A small class-conditioned image diffusion model, trained from scratch.
Model: 64-pixel images, arch dit, width 256.
Data: trained on microscope photos of single blood and bone marrow cells, 194171 training examples.
Rows from block 2, named by matrix and row number. Rows with one number belong to one neuron. Each number is 128 + 24 x the weight over its row's rms, rounded and kept within 0 to 255. All counts start at 0. After the name is the row's rms in percent of the matrix's.
# fc1: MLP up (model.blocks.2.mlp.fc1.weight, 1536x256), inputs 0-127
# fc2: MLP down (model.blocks.2.mlp.fc2.weight, 256x1536, transposed), outputs 0-127
fc1.1007 096 [148 161  89 131 134  96 125 143 101 115 139 126 157 138 130 137 130 148 138 145 122 134 117 122 150 128  95 160 143 155 143 123  96 125 103 160 120 118 111 147 155 138 142 160  92 112 135 112 119 138 103 147  95  92 135 128 163 108 116 147 107 133 130 165 100 128  96  80  97 127 146 120 143 108 163 179 115 142  66 130 131 163 137 114 112  83 185 109 153 120 136 118 111 115 112 104  78 129 130 108 101 151 148 109 173 116 179  75 121  95 165 155 169 101 113 140 134 136 139 125 102 109 104 123 104 121 149 112]
fc2.1007 100 [170 140 129 147 134 127 118 152 101 136 160 135 122 112 130  98 135  89 115 115 132 145 138 150 139  83 125  85 115 138 100  87 137 118 122 103 126 135 115 107 122 136 118 129 118 118 147 133 110 116 165 125 171 140 117 153  92 102 126 154 149 155 141 119 195 131 152 152 135 157 129 111 116 129  92 124  82 150 114 150 145 142 102 111 144 140 147 119 137 133 113 125 142  81 144 128 153 124 116 122 136 148 123 107 115 144 160 158 138 117 102  75 146 125 122 127 136 127 133 149 105 119 169 156 108 102 127 128]
fc1.1008 092 [119  98 141 119 134  98 125 103 131  79 107 111 127  64 134 134 131 139 127 126 109 171 123 138 111 127 123 118 148 111 104 131 104 156  75 154 156 135  59 153 129 112 170 136 166 155 133 114 138 119 113 115 170 106 148 152 122 128 149 158 136  93  93 139 140 115 142  97 145  98 125 114 153 128 115 125 113 110 147 148  94 120 137 106 131  94 152 133 124 136 104 118 105  93 152 137 107 125  84  95 184 108 136 158 137 123 148 127 127 146 127 101 158 107 143 117 150 106 157 140 153 104 140 129 118 134 141 137]
fc2.1008 078 [122 160 108 147 136 106 134 150  99  83  95 122 125 145 106 151 120 133 169 108 148 158 119 141 159 123 154 127 126 131 148 140 143 100 134 155 140 120 145  97 149 108 112  94 110 163 123  97 130 130 138  81 176 130 136 164 110  88 132 174 137 123 121 127 135 118 155 101 127 163 119 167 126 126 126 104  97 137  84 114 189 136 163 135 123 127 140 114 125 117 158 139 118 113 104 182 103 125 117  81 119 128 160 152 115 151 122 157 107  96 124  66 144 120 154  97  81 154 129 117 132  89 156 118  80 138 132 101]
fc1.1009 089 [121 178  98  88 108 100 107 155 144  93 128 110 118 147 131 123 115 126  81 101 147 130 122 135 139 101 116 139 121 120 119 100 148  65 143 114  93  92 169 127 134 160 102 105 123 146 169 163 180 122 146 122 117 175 157  84 118 152 118 108 144 114 146 118 114  99 129 159 145 150 142 105 115 107 136 153 146 123 124 122 159  84 129 140 128 127  87 137 110 159 140 112  89 111 135  61 137  96  67 156  99 124 135  96 106 122  99 122 154 150 118 104 118 134  99 113 119 129 101  87 112 181 120 116 107 163 144 103]
fc2.1009 090 [154 113 164 166  96 146 130 139 130 103 140 153 129 108 144  92 113 125 149 137 133 190 143 109 133 133 148 158 149 138 146 107 150 142 110 132 154 201 154 108 129 151 144 151 151 142 148 119 162 110 119 125 123 105 111 106 134 117 114 104 143  62 156 145 160 153 113 109 115 136 170 114 123 132 100 118 116 143 112 127 104 111  93  97 118 141 124 115 137 142 111 145 129 144 139 120 129 138 158 134 162 101 145 122 123 163  83 137 122 155 123 147 102 161 119  78 147 132 125 172 115 148 172  93  94 114 140 102]
fc1.1010 103 [122 190  98  97 149 161 147 132 127 114 136 123 139 145  81 129 136 121 122 163 118 119 153 137 120 136 125 107 109  99 129 155 123  88 114 118  53 129 156 199 160 101 126 128 139 109 157 129  99  91 133 157  97 118 108 132 138 100 147 106 135 117 132 101 157  96 140 153  97 125 150 131 117 120 126 144 113 125 105 118 169 120  87  99 123 145 124 122 126 120 128 153 151 184 118 116 132 119 155 107  93 158 139  86 151 110 126 130 105 161 114 150 133 120 133 142  90 162 156 169 109 161 127 159 126 126 114 158]
fc2.1010 098 [119 119  72  96 108 145 110 176 130 157 141 144 134  69  95 151 136 156 102 171 122 102 120 141 110 131 104 137 103  88 121 115 123 125  74  70 188 104 138 126 151 151 119 160 154 125 149 142 123 125 148  75 130 168 125 163 122 108 156 103 151 158 146 119  87 182 148 128 149 120 116 139 148 153 100 123 114 115 152  99 117 144 145 138 135 117 105 128 168 133 106 131 165  82 117 127 164 110 116 151 156 135 158 145  95  80 133 123 156 107 117 120 119 154 112 170 127 101 154  87 131  95 142 162 131 139 133 142]
fc1.1011 099 [108 102 167 131 144 120 133 119 136 129 137 100 122 110 118 138 133 175 120 135 141 125  75 123 109 133 110 110 111 131 118 115 116 136 141 153 144 128 154 121 123 152 134 137 102 136 201  92 123 133 154  83 177 156 142 105 137 145 180 149 136 107 112 129 192 140 129 105 132 118 128  87 125  95 121 104 137 132 117 158 144 130 102 156 123 145 112 148 153  99 100  80 155 114 126 158 147 111 126  95 136 132 117 134 152 136 109  90  82 151 122 164 131 116 183 160 163 123 120 116 162 125 166 146 131 150 183 105]
fc2.1011 087 [111 134 128  84 127 174 164 152 142 105  93 118 117 149 108 141 159 101 119 171 116 105  91  72 102 128 119 156 123 141 109 130 125 159  86 109 111 115 103 137 117 153 143 161 134 139  82 112 143 116 119 116 174 102  98 135 136 172 184 121 109 100 134 128  68 161 148 173 103 160 106 137 112 158 140 119 169 136 138 133 138 102 126 143 142 165 122 171 149 124 119 172 124 135  96 107 131 124 125  93 177 148 133 145 145  96 111 117 144 183 129 132 118 131 105 116 123 132 167 111 115 124 132 105 102 104 114 149]
fc1.1012 091 [ 85 138 122 111 110  80 146 144  90 123  92 142 124 134  84 115 125 170 122 126 110 141 113 103 152 104 144 138 106 116 131 112 140 114 168 111 125 124 119 116 145 143 127  94 107 112 135 114 138 114 108 128 123  95 156 117 162 113  86 110 109 106 118  98 160  97  99 158 114 132 156 115 139 142 141 103 111  93 125 114  99 157 129  94 103  97 127  92  77  98 125 133 160 143 139 110 150  81 142 142 142 167 143 114 138 104 124 152 139 144 128 167 143 142  81  72 112 131 112 111 128 128 114 142 134 109 132 134]
fc2.1012 089 [115 127 109 124 133 172 104 107 113 115  93 153 121 133  73 127 116  93 133 122 116 182 130  99 141  86 121 104 138 136 146 116 122 107 141 133 115 132 121 118  87 137  95 138 101  70 148 153 128 116  93  94  88 143 120 136 165 107  72 174 134 146 116  89  90 147 116 200 127 118 159 122 137 111 121 126 145 126 114 128 148  83 126 147 124 129 159 122 154 148 131  85 146 112 124 117 128  72  92 101  97 174 147 116 119 113 135 137 122  79 165 132 136 145 125 159 132 160 145 135 153 125 118 104 132  86 138 128]
fc1.1013 075 [139 117 108 110 132 113 137 130 120  94 134  76 158 107 111 109 131 170 145 131 116  99 134 135 113 131  60 114 110 115 134 155 105 158 133 150  89 138 119 116 104 155 124 153 110 137 147 109 122  96 103  99 103  84 122 125  97 154 126 141 123 139 152  97  99 120 135 117 100 117 121 155 162  90 154 125 117  87 135 136  84 115 110  84 136 113 125 130 159  81 188 129 162  94 120 142 141  95 129 127 126 131 159 110 125 110 112 115 118  82 141 136 126  97 130 155 152 136 130 123 123  91 164 161 102 126 110 112]
fc2.1013 084 [138 146 120 134  84 116 110 148 122 135 159 121 122 151 125 164 184 106 144  93 126  84 129 122 103 125 158 144 129 123 131 136 135 135 138 144 146 111 114 107 127 141  76 182  84 126 131 105  72 130 146 101 120 149 152 160 129 138 100 132 178 105 183 117 164 107 158 114 137 149 115 143 129 158 113 143 139 119 136 109 141 154 111 111 158  96 122 119 165 155  98 136 127 135 141 104 102 116 151 111  87 130 152 143 113 152 159 124 141 132  93 116 149 147 156 142  93 102  99 139  95 137  81 156 117 134 120  83]
fc1.1014 091 [102 124 119 122  99 140 150  87 161 143 164 107 129 162 104 109 140 125 153 113 133 124 115 113  96 112  99 117  76 146 113 119 134 111  69  82  75 135 153 116  96  94 141 142 134 128 156 115 146  71 132 135 111 152 129 109 130 139  93 108 152 136  82 120 101 134 124 160 139 128 125 142 100 117 124 179 164 157 108  95 143 120 108 155 145 160 110 144 174 127 119 117 136 134 119 123 144 107 153 122  86 131 128 119 130 100  73  74  96 145 116 120 110  88  95 157 130 111 123 103  84 115 156  80 110 144 119 114]
fc2.1014 088 [102  92 120 111 129 173  98 114 154 147 158 146 118  89 126  94 122 133 123 162 151 119 135 122 134 120 147 128  71 103 133 114 118 151 118  95 129 128 143 165 176 147  68 134 131 107 131 143 164 161 119 143 112  97 154 135 128 138  95 124  94  98 126 119 142 188 136 134 156 123 101 119 152  94 137 132 144 111 114 122 114 136 121 135 130 156  97 145 124 153 155 129 116 129 170  82 119  97 142 138 101 146 124 118 139 104 112 134 122 109 120 137 122  54 126 153 127 142 129 127 166 128 136 130 140 105 126 142]
fc1.1015 088 [102 128 133 140 134 156 134  86 170 106 186 113 144 125  88 134 103 133 124 138 153 141 176 112 153 123 147 156 145  98 125 125 135 116  95  99 102 158 127 211  93 119 118 125 185 139 139 112 140 153 136 135 126 135 124 203 143 106 146 127 180 112 118 120  77 119 104 141 123 136 111 133 105 137 132 124 115 119 119 130  90 143 136 132 133 167 101 132 159 134 145 118 108 125 168 169 146 160 118 101 143  98 119 149  78 132 139 133  99 151 102 124 119 169 145 145 123 113 141 111 115 130 138 126 126 129 123 159]
fc2.1015 090 [ 93 157 127 134  98 106 149 139  95 115  99 149 112 111  98 148 113 117  80 152 141 138 114 149 125 138  58 129 123 100 106 141 136 104 141 103 131 116 124  56 113 137 154 133 132 127 127  95 125 119 149 106 113 160 122 155 144 111 107 147 133 134 139 132 181 145 126 143 143 126 141  95 144 130 108  91  98 134 173 132 128 138 127 108 120 135 152  70 127 103 119 131 118 131 102 142 173 172 134 127 120 136 151 116 197 146 163 120 173 132 130  93 123 123 110 113 130 137 116 152  90 154 130 120 105 111  80 155]
fc1.1016 131 [157 134 113 164 158 116 128 113 128 120  91 157 109  99 124 105 109 100 140 142 143 110 162 144 111 115  95 136 138 125 152 111 118 141 134 130 109 126 136 134 124 132 163 136 157 112 136 100 168 130 118 175 165 141 131 143 116 166  68 133 172 122 107 160 139 118 102 175 145 138 132 100 112 177 121 141 124 151  81 159 180 165 137 123 133 127 167 173 160 176 132  97 119 130 114 126  89 158  96 168 133 144 149 134 186 127 108  79 132 160 141 123 107 107 138 146 165 127 121  87 127 132 122 131 134 126 139 116]
fc2.1016 122 [128 125 115 113 183 166 108 149 131 134 115 147 120 130  86 134 141 105 145 106 111 147 144 139 140 151 138 150 160 158 175 117 128 124 146 127 149 118 134 132 140 141 121 180  88 130 118  90 120 118 154 146 145 116 127 119  79 139  73 153  90 123 160 148 128 127 141 155 104 137 105 102 119 110 116 129 102 119 201 138  90 109 109 141  85 126 156 174 142 169 115 189 136 137 127 129 147 156  72 164 135 112 131 144  66 140  96 151  89 142 120 102  98  68 117 118  94  88 123  86 165 114 160 115 115 121 113 146]
fc1.1017 102 [102 107 134  97 106 128 128 118 135 155 108  93  87  95 139 141 145 138 129 128 151 100 133 141 110 120 154 164 117 126 139 150 173 153 144 152 112 156 113 162 132  99  99  80 151 152 139 128 161  97 138 127 162 150 125 140 140 122 122 140 156 102 134 115 103 116 140 131 156 174 101 153 129 138  53 145 106 140 146  91 129 141 110 136 111 121 113  84  85 126 171 153  94 115 155 136 127 131 114 115 133 131 133 140  93 137 156 110 153 130 140 107 127 109 111 129 170 149 133 147 144 106 113  92 148 115 120 144]
fc2.1017 090 [ 83 139 133 109  99 128 136  88 138 102 132 122 109  78 125 155 158 112 115 167 145 127 112 106 144 137 154 160 164 131 157 127 158 105 146 132 133 142 108  91 197 158 162 115  91 118 162 118 152  89 110 130 158  78 130 134 132 138 150 146 163 100 101  97 138 143 138 155 165 106  77 125 121 148 168 113 140 104 144 107 107 132 133 148 118 113 154 139 140  82  93 143 115 106 139 153 115 123 136  90 140 122 139 134 161 101 120 165  88 126 152  92 115  86 132 109 130 157 124 156 112  96 101 158 141 119 122 120]
fc1.1018 090 [120 138 118 140 172  97 100 102 120 130 151  82 102 128 106  93 133 167 163 128 130 132 112 127 144 163 118 129  77 158 128 130 176 107 133 104 135 123 100 114 125  91 137 144  76 120  88 122  88 131 132  96 149 136  84 117 135 122 175 110  76 132 165 124  89 143 103 111 109 150 129 157 126 140 154 126 147 121 123 116 102 146 114 131 116 106 100 116 150 116 146 128 146 134  90 135 159 124 123 121  82 179  95  84  91 126 139 120 105 151 128 152 141 125 141 123 109 139 144 122 126 119 159 122 146 123 114 148]
fc2.1018 091 [109 113 116 156 120 164 116  92 136 164 115 140 107 136 121 141 142 156 151 106 137 118 128 128 123 142 155 142 144 158  97 155 155 108 110 132 122 117  95 137  91 124 147 146 120 129 132 110 127 121 153 129 133 127 155 156 163  84 184 127 153 129 153 123 136 142 102 134 149 134 197 136 110 169  86 138 112 125  96 125 124 145 150 118 159 127 130 146 135 104 138  68 126 130 114 118 129 137 109 124 129 171 150 118 145 174 141 159 166  72 121 151 192 128 144 148 110 146 111 127 131 115 133 202 119  72 178 117]
fc1.1019 074 [129  99 166 134 119 156  94 161 129 171 130  88 151 113 122 140 135 124 180 125 143  94 172 166  88 143 137 143 128 117 159 163  86  90 138 205 156 142 138 156 102  75 110 173 122 142 103 150 133 129 140 139 138 148 108 141 139 116 102  90 120 128 132 100 131 106 178 172 115 136  87 116 136 105 153 143 126 114 115 100 155 107 126 131 108 137 128 112 162 141 159  70 129 109 101  99 110 126 136 103 176  79 150 162 157 156 134 146 107 121  68 127  68 102 151 142 152 105 102 127 118 142 160 146 151 128 118 159]
fc2.1019 104 [ 92  48 121 116 125 115 126 134 182 188 150 116 129 141 167 124 134 122  95 115 133 114 146 140 100  93 122 132 119 134 122  95  83 137 158  98 175 123 121 108 122  82 118 127 121 120 112 129 113 137 135 139 212  85 112 126 116 156  99 109 105 126 111 125 102 120 157  69 132  97 115 138 140  97 117 120 139 169 124 128 151 138 125 124 179 132  72 157  87 107 140  54 119 139 141 132 165 119 125 126 131 151 134 105 133 179 121 102 132 118 102 148 140 167 135 137 136 115 139 122 103 151 148 132  87 118 100 149]
fc1.1020 081 [151 111 142 107 139 111 145 138 124  79 109 125 131 120 116 116 116  70 150  73 133 141 111  80 119 175 103  82  66 151 128 111 113 155 120 158 154 111 105  85 101 136 111 115 126 147 126 119 147 135 153 165 156 167 118 124 131 124 128 167 141 130 155 129 109  97 124 110 152 145 135 128 107 145 132 163 110 124 129 109 139 128 156 135 123 136  99 111 133 127 178 142 115 134 112  91 101 121 105 166  91 132 127  81 134 146 101 137 143 148 126 102  97 116  97 135 113 124 151 119 138  82 112 125 127 138 108 140]
fc2.1020 073 [141 139 154  55 116 139 135 142 121 113 154  77 121 138 128 119 136 124 121 134 123 127 118 144 152 139 145  98 150 159 137 144 147 143 129 157 120 129 178  89 106 150 118 110 159 104 146 171 157 123 108  81 124  96 127 127 136 117  99 118 199 143 153 127 126 121 116 122 125 128 154 119 142 136 148 144 148 124 130 144 123 159 120 172 113 152 192 112 104 126  96 159 150 118  70 109 144 116 144 121 105 111 140 107 150 131  90  96 109 106 146 104 148 102  81 149 133 146 123 114 137 148 138 110  95 121 137 152]
fc1.1021 082 [164 118 135  94 107 121 117 128 154 153 142 122 111  88 161 121 117 187 125 153 153  88 143 120 110  96  86 132 115 124  85 154  95 130 102 144  89 131 116 146 104 141 141 125 139 134 167 152  99 108 137 128 144 152 132 124 118 117 109 139 118 127 104 111 142 107 138 185 114 141  96 127 158  83 108 138 128 140 160  88 117 124 148 101 133 155  95 135 144 133  99 109  95 129 171  96 161 152  98 110 165 112 152 147 105  83 116 108  53  90 125 164 134 129 150 121 157 127 116 157 137 117 121 112 141 114 176 141]
fc2.1021 064 [174 100 127 108 120 128 129 134 169 133 134 142 115 157 160 115 140 132 116 112 141 134 172 132 145 147 150 196 132 125 100 138 123 148 172 148 162 156 141 116 179 115 133 142  60 166 124 151 140 147 125 119 175 110 123  88 118 142 138 101 136 113 159 104 110 121  87 138 143 125 136 133 133 125  98 100 124 134 133 126 150 141 126 104 142 135  97 120 140 141 130  96 128  97 139 125  67 143 109 115  85 114 129 178 130 161 165  91 154  86 137 106 118 131 153 162 133 101 106 102 112 131 154 142 104 113 114 102]
fc1.1022 081 [ 77 107 114 126 106 133 100 140  78 126 129 130 159 110  95 115  84 135 139  99 144 149 124 130 119  96  92 181 159 144 142 129 104 153 141  97 156 133 134 185 101 117 129  99 132 114 131 130 101 157 123 120 149 130 116 103 137 127  78 123  83  84 131 101 101 119 101 180 135 163 110 118 151 116  95 135 127 117 130 107 111 124 164 102 142 117 127 141 112 109 117 123 125 127  72 128  92 147  91 136 115  83  86 140 105 143 146 150  93 148 119 122 117 131 152 114 143 145 160 124 166 108 156 110 181 118 118 121]
fc2.1022 100 [ 91 134 155 122  99 122 123 128 105 163  98 109 145 148 128 165 121 134 158 161  98 160 142 139 148 102 133 142  93  86 113 110  96 131  63  88 122 144  90 118 143 154 155 149 134 153 121 136 134 138 133 123 134 101 121 161 154 110  75 111 142 102  75 103 148 125 119 171 144  92 143 109 138 101 165 124 127 144 129 103 145 135 157 112 130 144  98  87 126 125 161 135 127 110 113  83 182 102 135 117 125  96 160 135 143 128 114 160 150 178 116 127 113 179 134 119 122 116 107 152  84 144  93 109 134 169 108 125]
fc1.1023 102 [127 102 110 165 109 102 103  93 129 108 136 133 124  95 136 156 111 136 134  95 105 120 109 104  99 107  99 143 152 113 128 155  80 136 145 131 150 130 113 185 125 111 153 150 123 143 175  80 135 139 104 145 150 107  91 145 129 155 152 127  92  97 141 122 107 154 105 147 113 165 101 116 118 101 119 153 164 168 139 139 123 139 122  67 165  90 134 127 139 106 187 151  96 134 112 123  99 149 131 127 151 160 151 145 118 109 136 136 104  99 129 115 118 126  94 144 185 151 147 151 155  86 127 115 137 119 117 136]
fc2.1023 083 [132 145  94 120 103 113 150 147 148 144 122 106 134 127 130 111 138 151 146 136 132 135 126 124 137 109 106  99  88 143 112 113 107 127 119 169 157 142 114 112 124  83 136 105  91 102 114 147 113  92 129 129 129  67 123 103 124 158  77 109 117 174 137 154 157 150 115 122  97  96 132 112  93  80 127 171 104 134 116 160 128  91 112 188 134 139 123 137 116 132 133 175 145 169 171 173 149 191 133 144 111 154  89  77 164 154 127 138  84 120 112 114 134 128  92 137 141 130 112 121 145 131  83 163 158 126 136 164]
fc1.1024 065 [134 134 150 147 110 112 107 142 176 104 115  64  97 156 104 152 136 118 134 150  79 135 102 108  93 176 124 125 138 131 151 137 171 155 152 117 140 133 112 185 130 135 124 122 160 133  99 132 125 150 198  94 138 126 190 143 134 119 120 105 133  92 156 134 154 117 136 188 124 167 134 133 140 185 114 130 173 127 128 154 113 147 140 104 132  89 152 136 105 138 140 151 116 132 112 114 128 108 145 143  89 125 149 139 135 172 152 164 138 123 148  94 122 133 122 131 121  36 119 133 124 151  98 154  96  98 130  97]
fc2.1024 103 [116 135 122 130 128 145 125 150  72 101 131 102 137 120 179 117 138 168 116 141 114 136 108 134 123 134 126 117 111 154 127 121 210 138 105 133 114 124 122  83 121 134 149 154 120 152 113 112 142 158 122 116 189 123 146 123 132 110 138 138 145 136 123 130 131 137  91 154 126 133 118  80 122 217 132 111  71 148 159 128 123 136 117 106 118 164 137 103 125 138 130 205 128 104 103 128 116 154 131 144 115 101 128 142 101 108 136 114 197 137 133 160  94 115  82 122 135 193 117 115 119 126 126 132 129 137 115 127]
fc1.1025 134 [160 134 114 113 170 152 149 159 119 147 144 144 149  99 146 168  94 146 136 166 149 106  96 148 136 169 167 126 185 140 137 108 128 106 116 145 176  88  98 119 126 166  88  90 121 132 116 120 128 152 132 161 136 161 121 157 134 106 127 107 133 135 136 112 117 144 159  92 144 134  84 178  96 155 158  97 103  85 105 162 133 136 141 147 119 115 125 102 143 140 165 100 187 119  93 115 109 138  86 155 157 135 117 135 157  97 144 130 134 160 116 169 137 182 121 125 170 110 121 129 159 126 119 132 144 110 134 175]
fc2.1025 118 [148 120  90 139 182  77 133  82  78 122 118 147 141 152 139 161 118 138  94  98 146 139 101 142 146 144 132 103 162 105 143 119 124 116 119  97 146 102 127 117 140 108 205  81 184 107 157 142 120 133 151 162 107 125 116 122 130 111  88  95  99 130 146  92 118 110 127 129 133 133 154 149  78 127 130 105 111 154  95 152 123 123 125 130 101 115 143  91 147 160 108 143 116 122  77 135 145 137 101 157 109 121 128 155 152 132 149 120 105 173 139 147 120 142 140 150 122 136 140 138 123 115 145 121 146 103 158 109]
fc1.1026 152 [135 136  83 133 151 117 124  99 120 118 191 128 100 112 140 132 110  78 100 116 142 156 151  92 156 127 162 137 106 145 146 103 123 117  78  87 117 120 122 139 152 115 129 162 128 141 121 109 149 124 100 138  99 101 164  96 112 115 104 134 120 131  75 192 132 134 100 137 165 114 110  99 155 141 156 126 119 113 123 130 119 123 151 167 133 127  66 103  88 143 125 125  81  97 142 132 147 153 106 131 131 135 149 114 150  80 139 156 121 153 139 141 149 130 126 129  99  94 133 126 157 127 125  93 124 145 134 135]
fc2.1026 120 [157 134  97  91 112  90 115 177 144  99 132 117 125 131 164 118 170 122 109 164 131 131 162 114 127 139  88 112 131 143  80 111 131 127 157  92 137 124 110  99 125 147 123 155 135 123 142 137 149 102 114 133 100 146 161 111 121 120 202 133 129 121 145 136 148 142  87 135 132 129 154 112 127 160 151  97 106 146  99 139 131 119 133 133 120 120 120 149 108 119 130 122 143  82 124  84 104 160 111 153 118 119 101 118 197 130 155 150 140 150 123 168 119 117 115 140 144 111 107 118  93 103 122 122 137 114 100  80]
fc1.1027 100 [100 102 131 160  86 113 166 132 177 143 145 151 164 130 154 127  79 127 150 107 140 133 157 126 144  93 176 108 116 147 135 155 121 110 148  93 130 113 140 134 126 123 147 130 143 142  97 138 191 155  86  99 109  97 129 120 126 141  97 148 116 151 107 103 136 133 109 111 146 129 159 146 109 138 149 116 100  99 106 165 147 123 152 129 161 119 157 157 123 167 108 140 107  91 153 108 135 105 119 140 163 133 135 129 128 131 140 168 130 133 144  99  75 173 184 131 120 130 157 104 137 139 106 171 150  87 121 153]
fc2.1027 191 [119 112 101 160 147 111 127  53 145 144 151 117 159 115 125 131 109 175  86 130 135 142 129 115 163 196 136 147 140 122 151 124 155 134 127 148 140 128 156 130 117 123  96 100 126 143  92 160 124 172 153 136 138  79  96  87 137 110 151 124 148 109 120 114 124 116  79 137 127 108  54 141 107 121 130  89  96 128 132 106 142 107 140 130  64 133 107 124 116  80 106  81  81 130 119  87 111  96 104  95 113 103 142  98 127  99 157 124 142 122 142 129 147 126 115  96 103 126 147 135 105 101 105 128 102 178 134 110]
fc1.1028 071 [146  77 157 135 126 154 146  99 148 136  76 116 106 100 117 146 167 107  82  77 110 125 146 110 138  99 154 159 103 110 151 140 177 139 182 132  89 146 120 140 129 140 122 110 123 163 143 118 106 107 131 142 162 148  90 128 108 143  95 134 132  99 115  93 110  86 130 126 151 116 119 141 153 104 110 143  99 136 145 119 151 116 133 167 105 125 129  99 135 130 165  94 133 126 151  99 145 151 129 157 100  90 138 148 135 111 135 107 173 153 119  80 123 164 140 117 108 122 134 133 120 122 140 125  95 120 142 108]
fc2.1028 095 [138 143  90 126  82 163 159  87 127 106 145 132 126 141 123 148 135 111 137  87 136 112 143 134 122  87  98 145 122 110 111 116 123 145 116 114 142 135 147 154 106 111 133  94 108 113 128 149 103  87 104 107 148 118 114  72 130 118 109 121  79  86  88 146 142 203 121  86 121  90 118 150 125 129 155 164 122 122 109  89 151 160 101 121 141 109 111 112 126 118 140 156 142 111  88 145 113 134 145 124  65  90 130 151 124 110 135 152  92 156 108 110 100 125 132 119 109 112 115 130 126 119 133 108  77 173 132 106]
fc1.1029 092 [182 141 123 101 130  82 119 128 136 119 114 142  97  82 129 129  99 136 149 111 136 136  49 129 139 173 142  74 164 138  93 122  91 119 155 109 132  98  94 126  80  97  98 124  96 140 113 130  99 108 162 160 136 148 126  87 144 109 103 128 142 127 131 186 134 109 108 150 142 122  99 128 169 166 138 113 127  96 114 139 132 138 172  97 114 110 147 107 142 148 106 133 140 139 144  59 110 141  86 127 159 123 153 144 116  86 110 158 146 124 127 183 173 122 138 123 147 153  93  98 119 139 119  72 121 111 117 120]
fc2.1029 081 [148 118 120 130  89 141 120  90 119 115  95 138 101 139 127 122 168 118 141 152 129 102 123 135 129 166 125  72 136 110 114 120 127 151 117 106 126 123 146 149 155 146 180 115 150 165  96 141 178 142 107 162 122 102 102 138 158 111 112 123 132 105 110 121 129 128 147 124 151  95 129 131 137 116 113 131  86 126  96 107 134 107 155 159 136 126 156  97 117 161 112 150 153 138 110 180 138 168  63 130 109 136 139 130 149 129 152  99 104 114 169 144 143 123 105 140 115 112 144  72 113 149 107 172 117 114 142 173]
fc1.1030 079 [118 174 146 113 113 119 112 114 141 188 115 165 135 152  87  64 140 136 136 145 158 124 138 112 106 173  97 105 125 101 115 114 118 119 111 125 151 103 126 152 147 135 148 104 144 108 121 141 134 152 161 150 173 121 143 148 135 120 161  96 112 122 172 127 152 109 128 167  93  86 124 119  88 147 110 127 155 110 188 147 116 157 136 102 172 154 127 157 113 140  74 134 110 128 135 134 123 115  96 156 104 108 173 115 109 181 129 165 110 130 147 113 126 138 119 123 128 156 123 117 118 134  67 142 105 117 144 125]
fc2.1030 081 [108 130 111 143 139 103 140 153 125 113 111 123 155 136 147 135 121 134 103 139 155 145 160 138 143 109  85 145 127 103 144 143 111 120 125 185 123 111  99  73 130 124 105 141 123 148 130 162 162  98 188 116 138 132 112 151 139 123 176 163 125 166 169 156 116 136 167  71 130 105 118 113 151 145 165 122 118 127 103 134 108 137 146 127 137 107 146 114 137 111  99 132 137 100  80  66 145 146 127 135 174 127 164 116 155 128 130 113 105 135 143 135 144 127 139 111  89 149  89 129 119 127 160  97  96 129 112  95]
fc1.1031 087 [103  97 129 114  99 128  99 143 143  98 109 141  89 109 110 131 132 131 101 126 126 142 104 103 116 104  85  77 125 128  99 110 151 152 135 122  79 145 123 130 147 121 138  59 102 114 151 110 119 128 132 142 206 140 158 158  77 115 115 158 197 104 159 104 140 127  88 170 128 106  97 109 115 110 110 144 120 125 160 118 131 121 102 100 119  95 101 121 104 154 105 103 107 103 103 126 153 165 122 142 107 100 120 105 143 109 112 133 147 101 122 145 138 132 165 157 173 149  86 153 131 116 108 106 140 122 192 169]
fc2.1031 080 [151 122 140 162 136 169 148 116 157 178 111 145 144 132 157 147 144 108 101 125 123 147 128 142 109  70 196  82 144  77 131 122  86 136 102 134 164 163 130 123  87  91 142 145 140 131 122 113  86 120 119 123 166  92 117 124  87  97 131 172 131 136 123 139 104 116 151 135 126 130 125  88 136 124 105 162 111 139 132 142 106 141 104 108 118  93 123 114 142 150 146 146 170 111 129 134 126 126 104 143 117 149  76 122 197 101 103 119  79 148 129 155 157 148 129 140  91 124 147 132 135 140 128 105 158 108 123 128]
fc1.1032 081 [134 129 146 126  83 144 118 142 142 120 130 115 121 101  97 159 150 114 155 121 129 138 116 160 114 125 157 142  90 133 152 108 164 106 144  74 123 116 163 127 140 122 158 152 135 167 118 109 159 167 153 157 172 146 171 136 129 104  87 146 116 109  96 131 141 108 115 183 166  90 153 131 127 109 119 127 145 123 100 145 126 120 122 129 117 141 130  90 133 129 146 116 125 138 162 112 126 134 149 130 125 144 103 138 187 130 135 136 102 148 130  79 118 143 153  87 124 119 135 121 154 136 165  90 145 132 147 151]
fc2.1032 078 [131 146 116 111 109 144 132  88 129 137 132 146 134 139  86 129 119 101 114 122 130 153 141 112 126 127  97  99 129 116 121 105 126 132 129 128 136 148 145 120 121 121 148 102 117 112 133 161 153 101  94 120 132  89 145 162  98 144 124 122 204 133 113 122 115 166 106 136 147 127 133 112 141 101 130 131 107 148 131 120  83 136 114 140 137 131 153 138 136 123 115 138 123 136 108 108 150 148 140  88 203 112  98 121 110 136 137 103 138 131 154 124 126 134 103  97 101 152 103 118 131 145 112 121 172 100  98 156]
fc1.1033 085 [152 128 140 153 171 118 123 114 125  99 144 155 135  95 124 181 164 142 151 116 130 138  90 119 112 133 158 123 131 136 159 148 139  92 118  78 129 119  65 124 106 165  93  83 106 181 155 125 180 139  82  99 147 151 139 117 137 149 158 139  76 133  98 113 133 125 109 107 103 106 116 124 115 103 144 159 105 168 110 158 134 122 157 102  93 140 142 114 111 136 128 127 131 134 149 110 120 120 127  98 135 129 130 138 160 145 144 134 101 172 119 106  92 166  99  82 102 124 126  95 103 102 115  87 157 118 139 150]
fc2.1033 073 [119 107 133 154 102 102 132  92 153 145 129 173 102 172 145  50 167 122 112 175 145 106 160 121 123 136 140 144 132 141 113 125 120  97 101 137 133 117 110 174 142 111 139 141 138 112 136 115 123 112 160 132 138 106 125 139 133 138 150  97 115 181  54 159 126  78 143 112 173 107 164 143 107 118 120 129 137 112 143  86 144 137 102 146 187 118  85 147 111 135 117 106 128 142 160 122  81 127 117 108 126 105 134 120 110 152 120  85 139 104 104 115 113 136  94  99 120 114  90 170  86 133 139 128 138 139  97 132]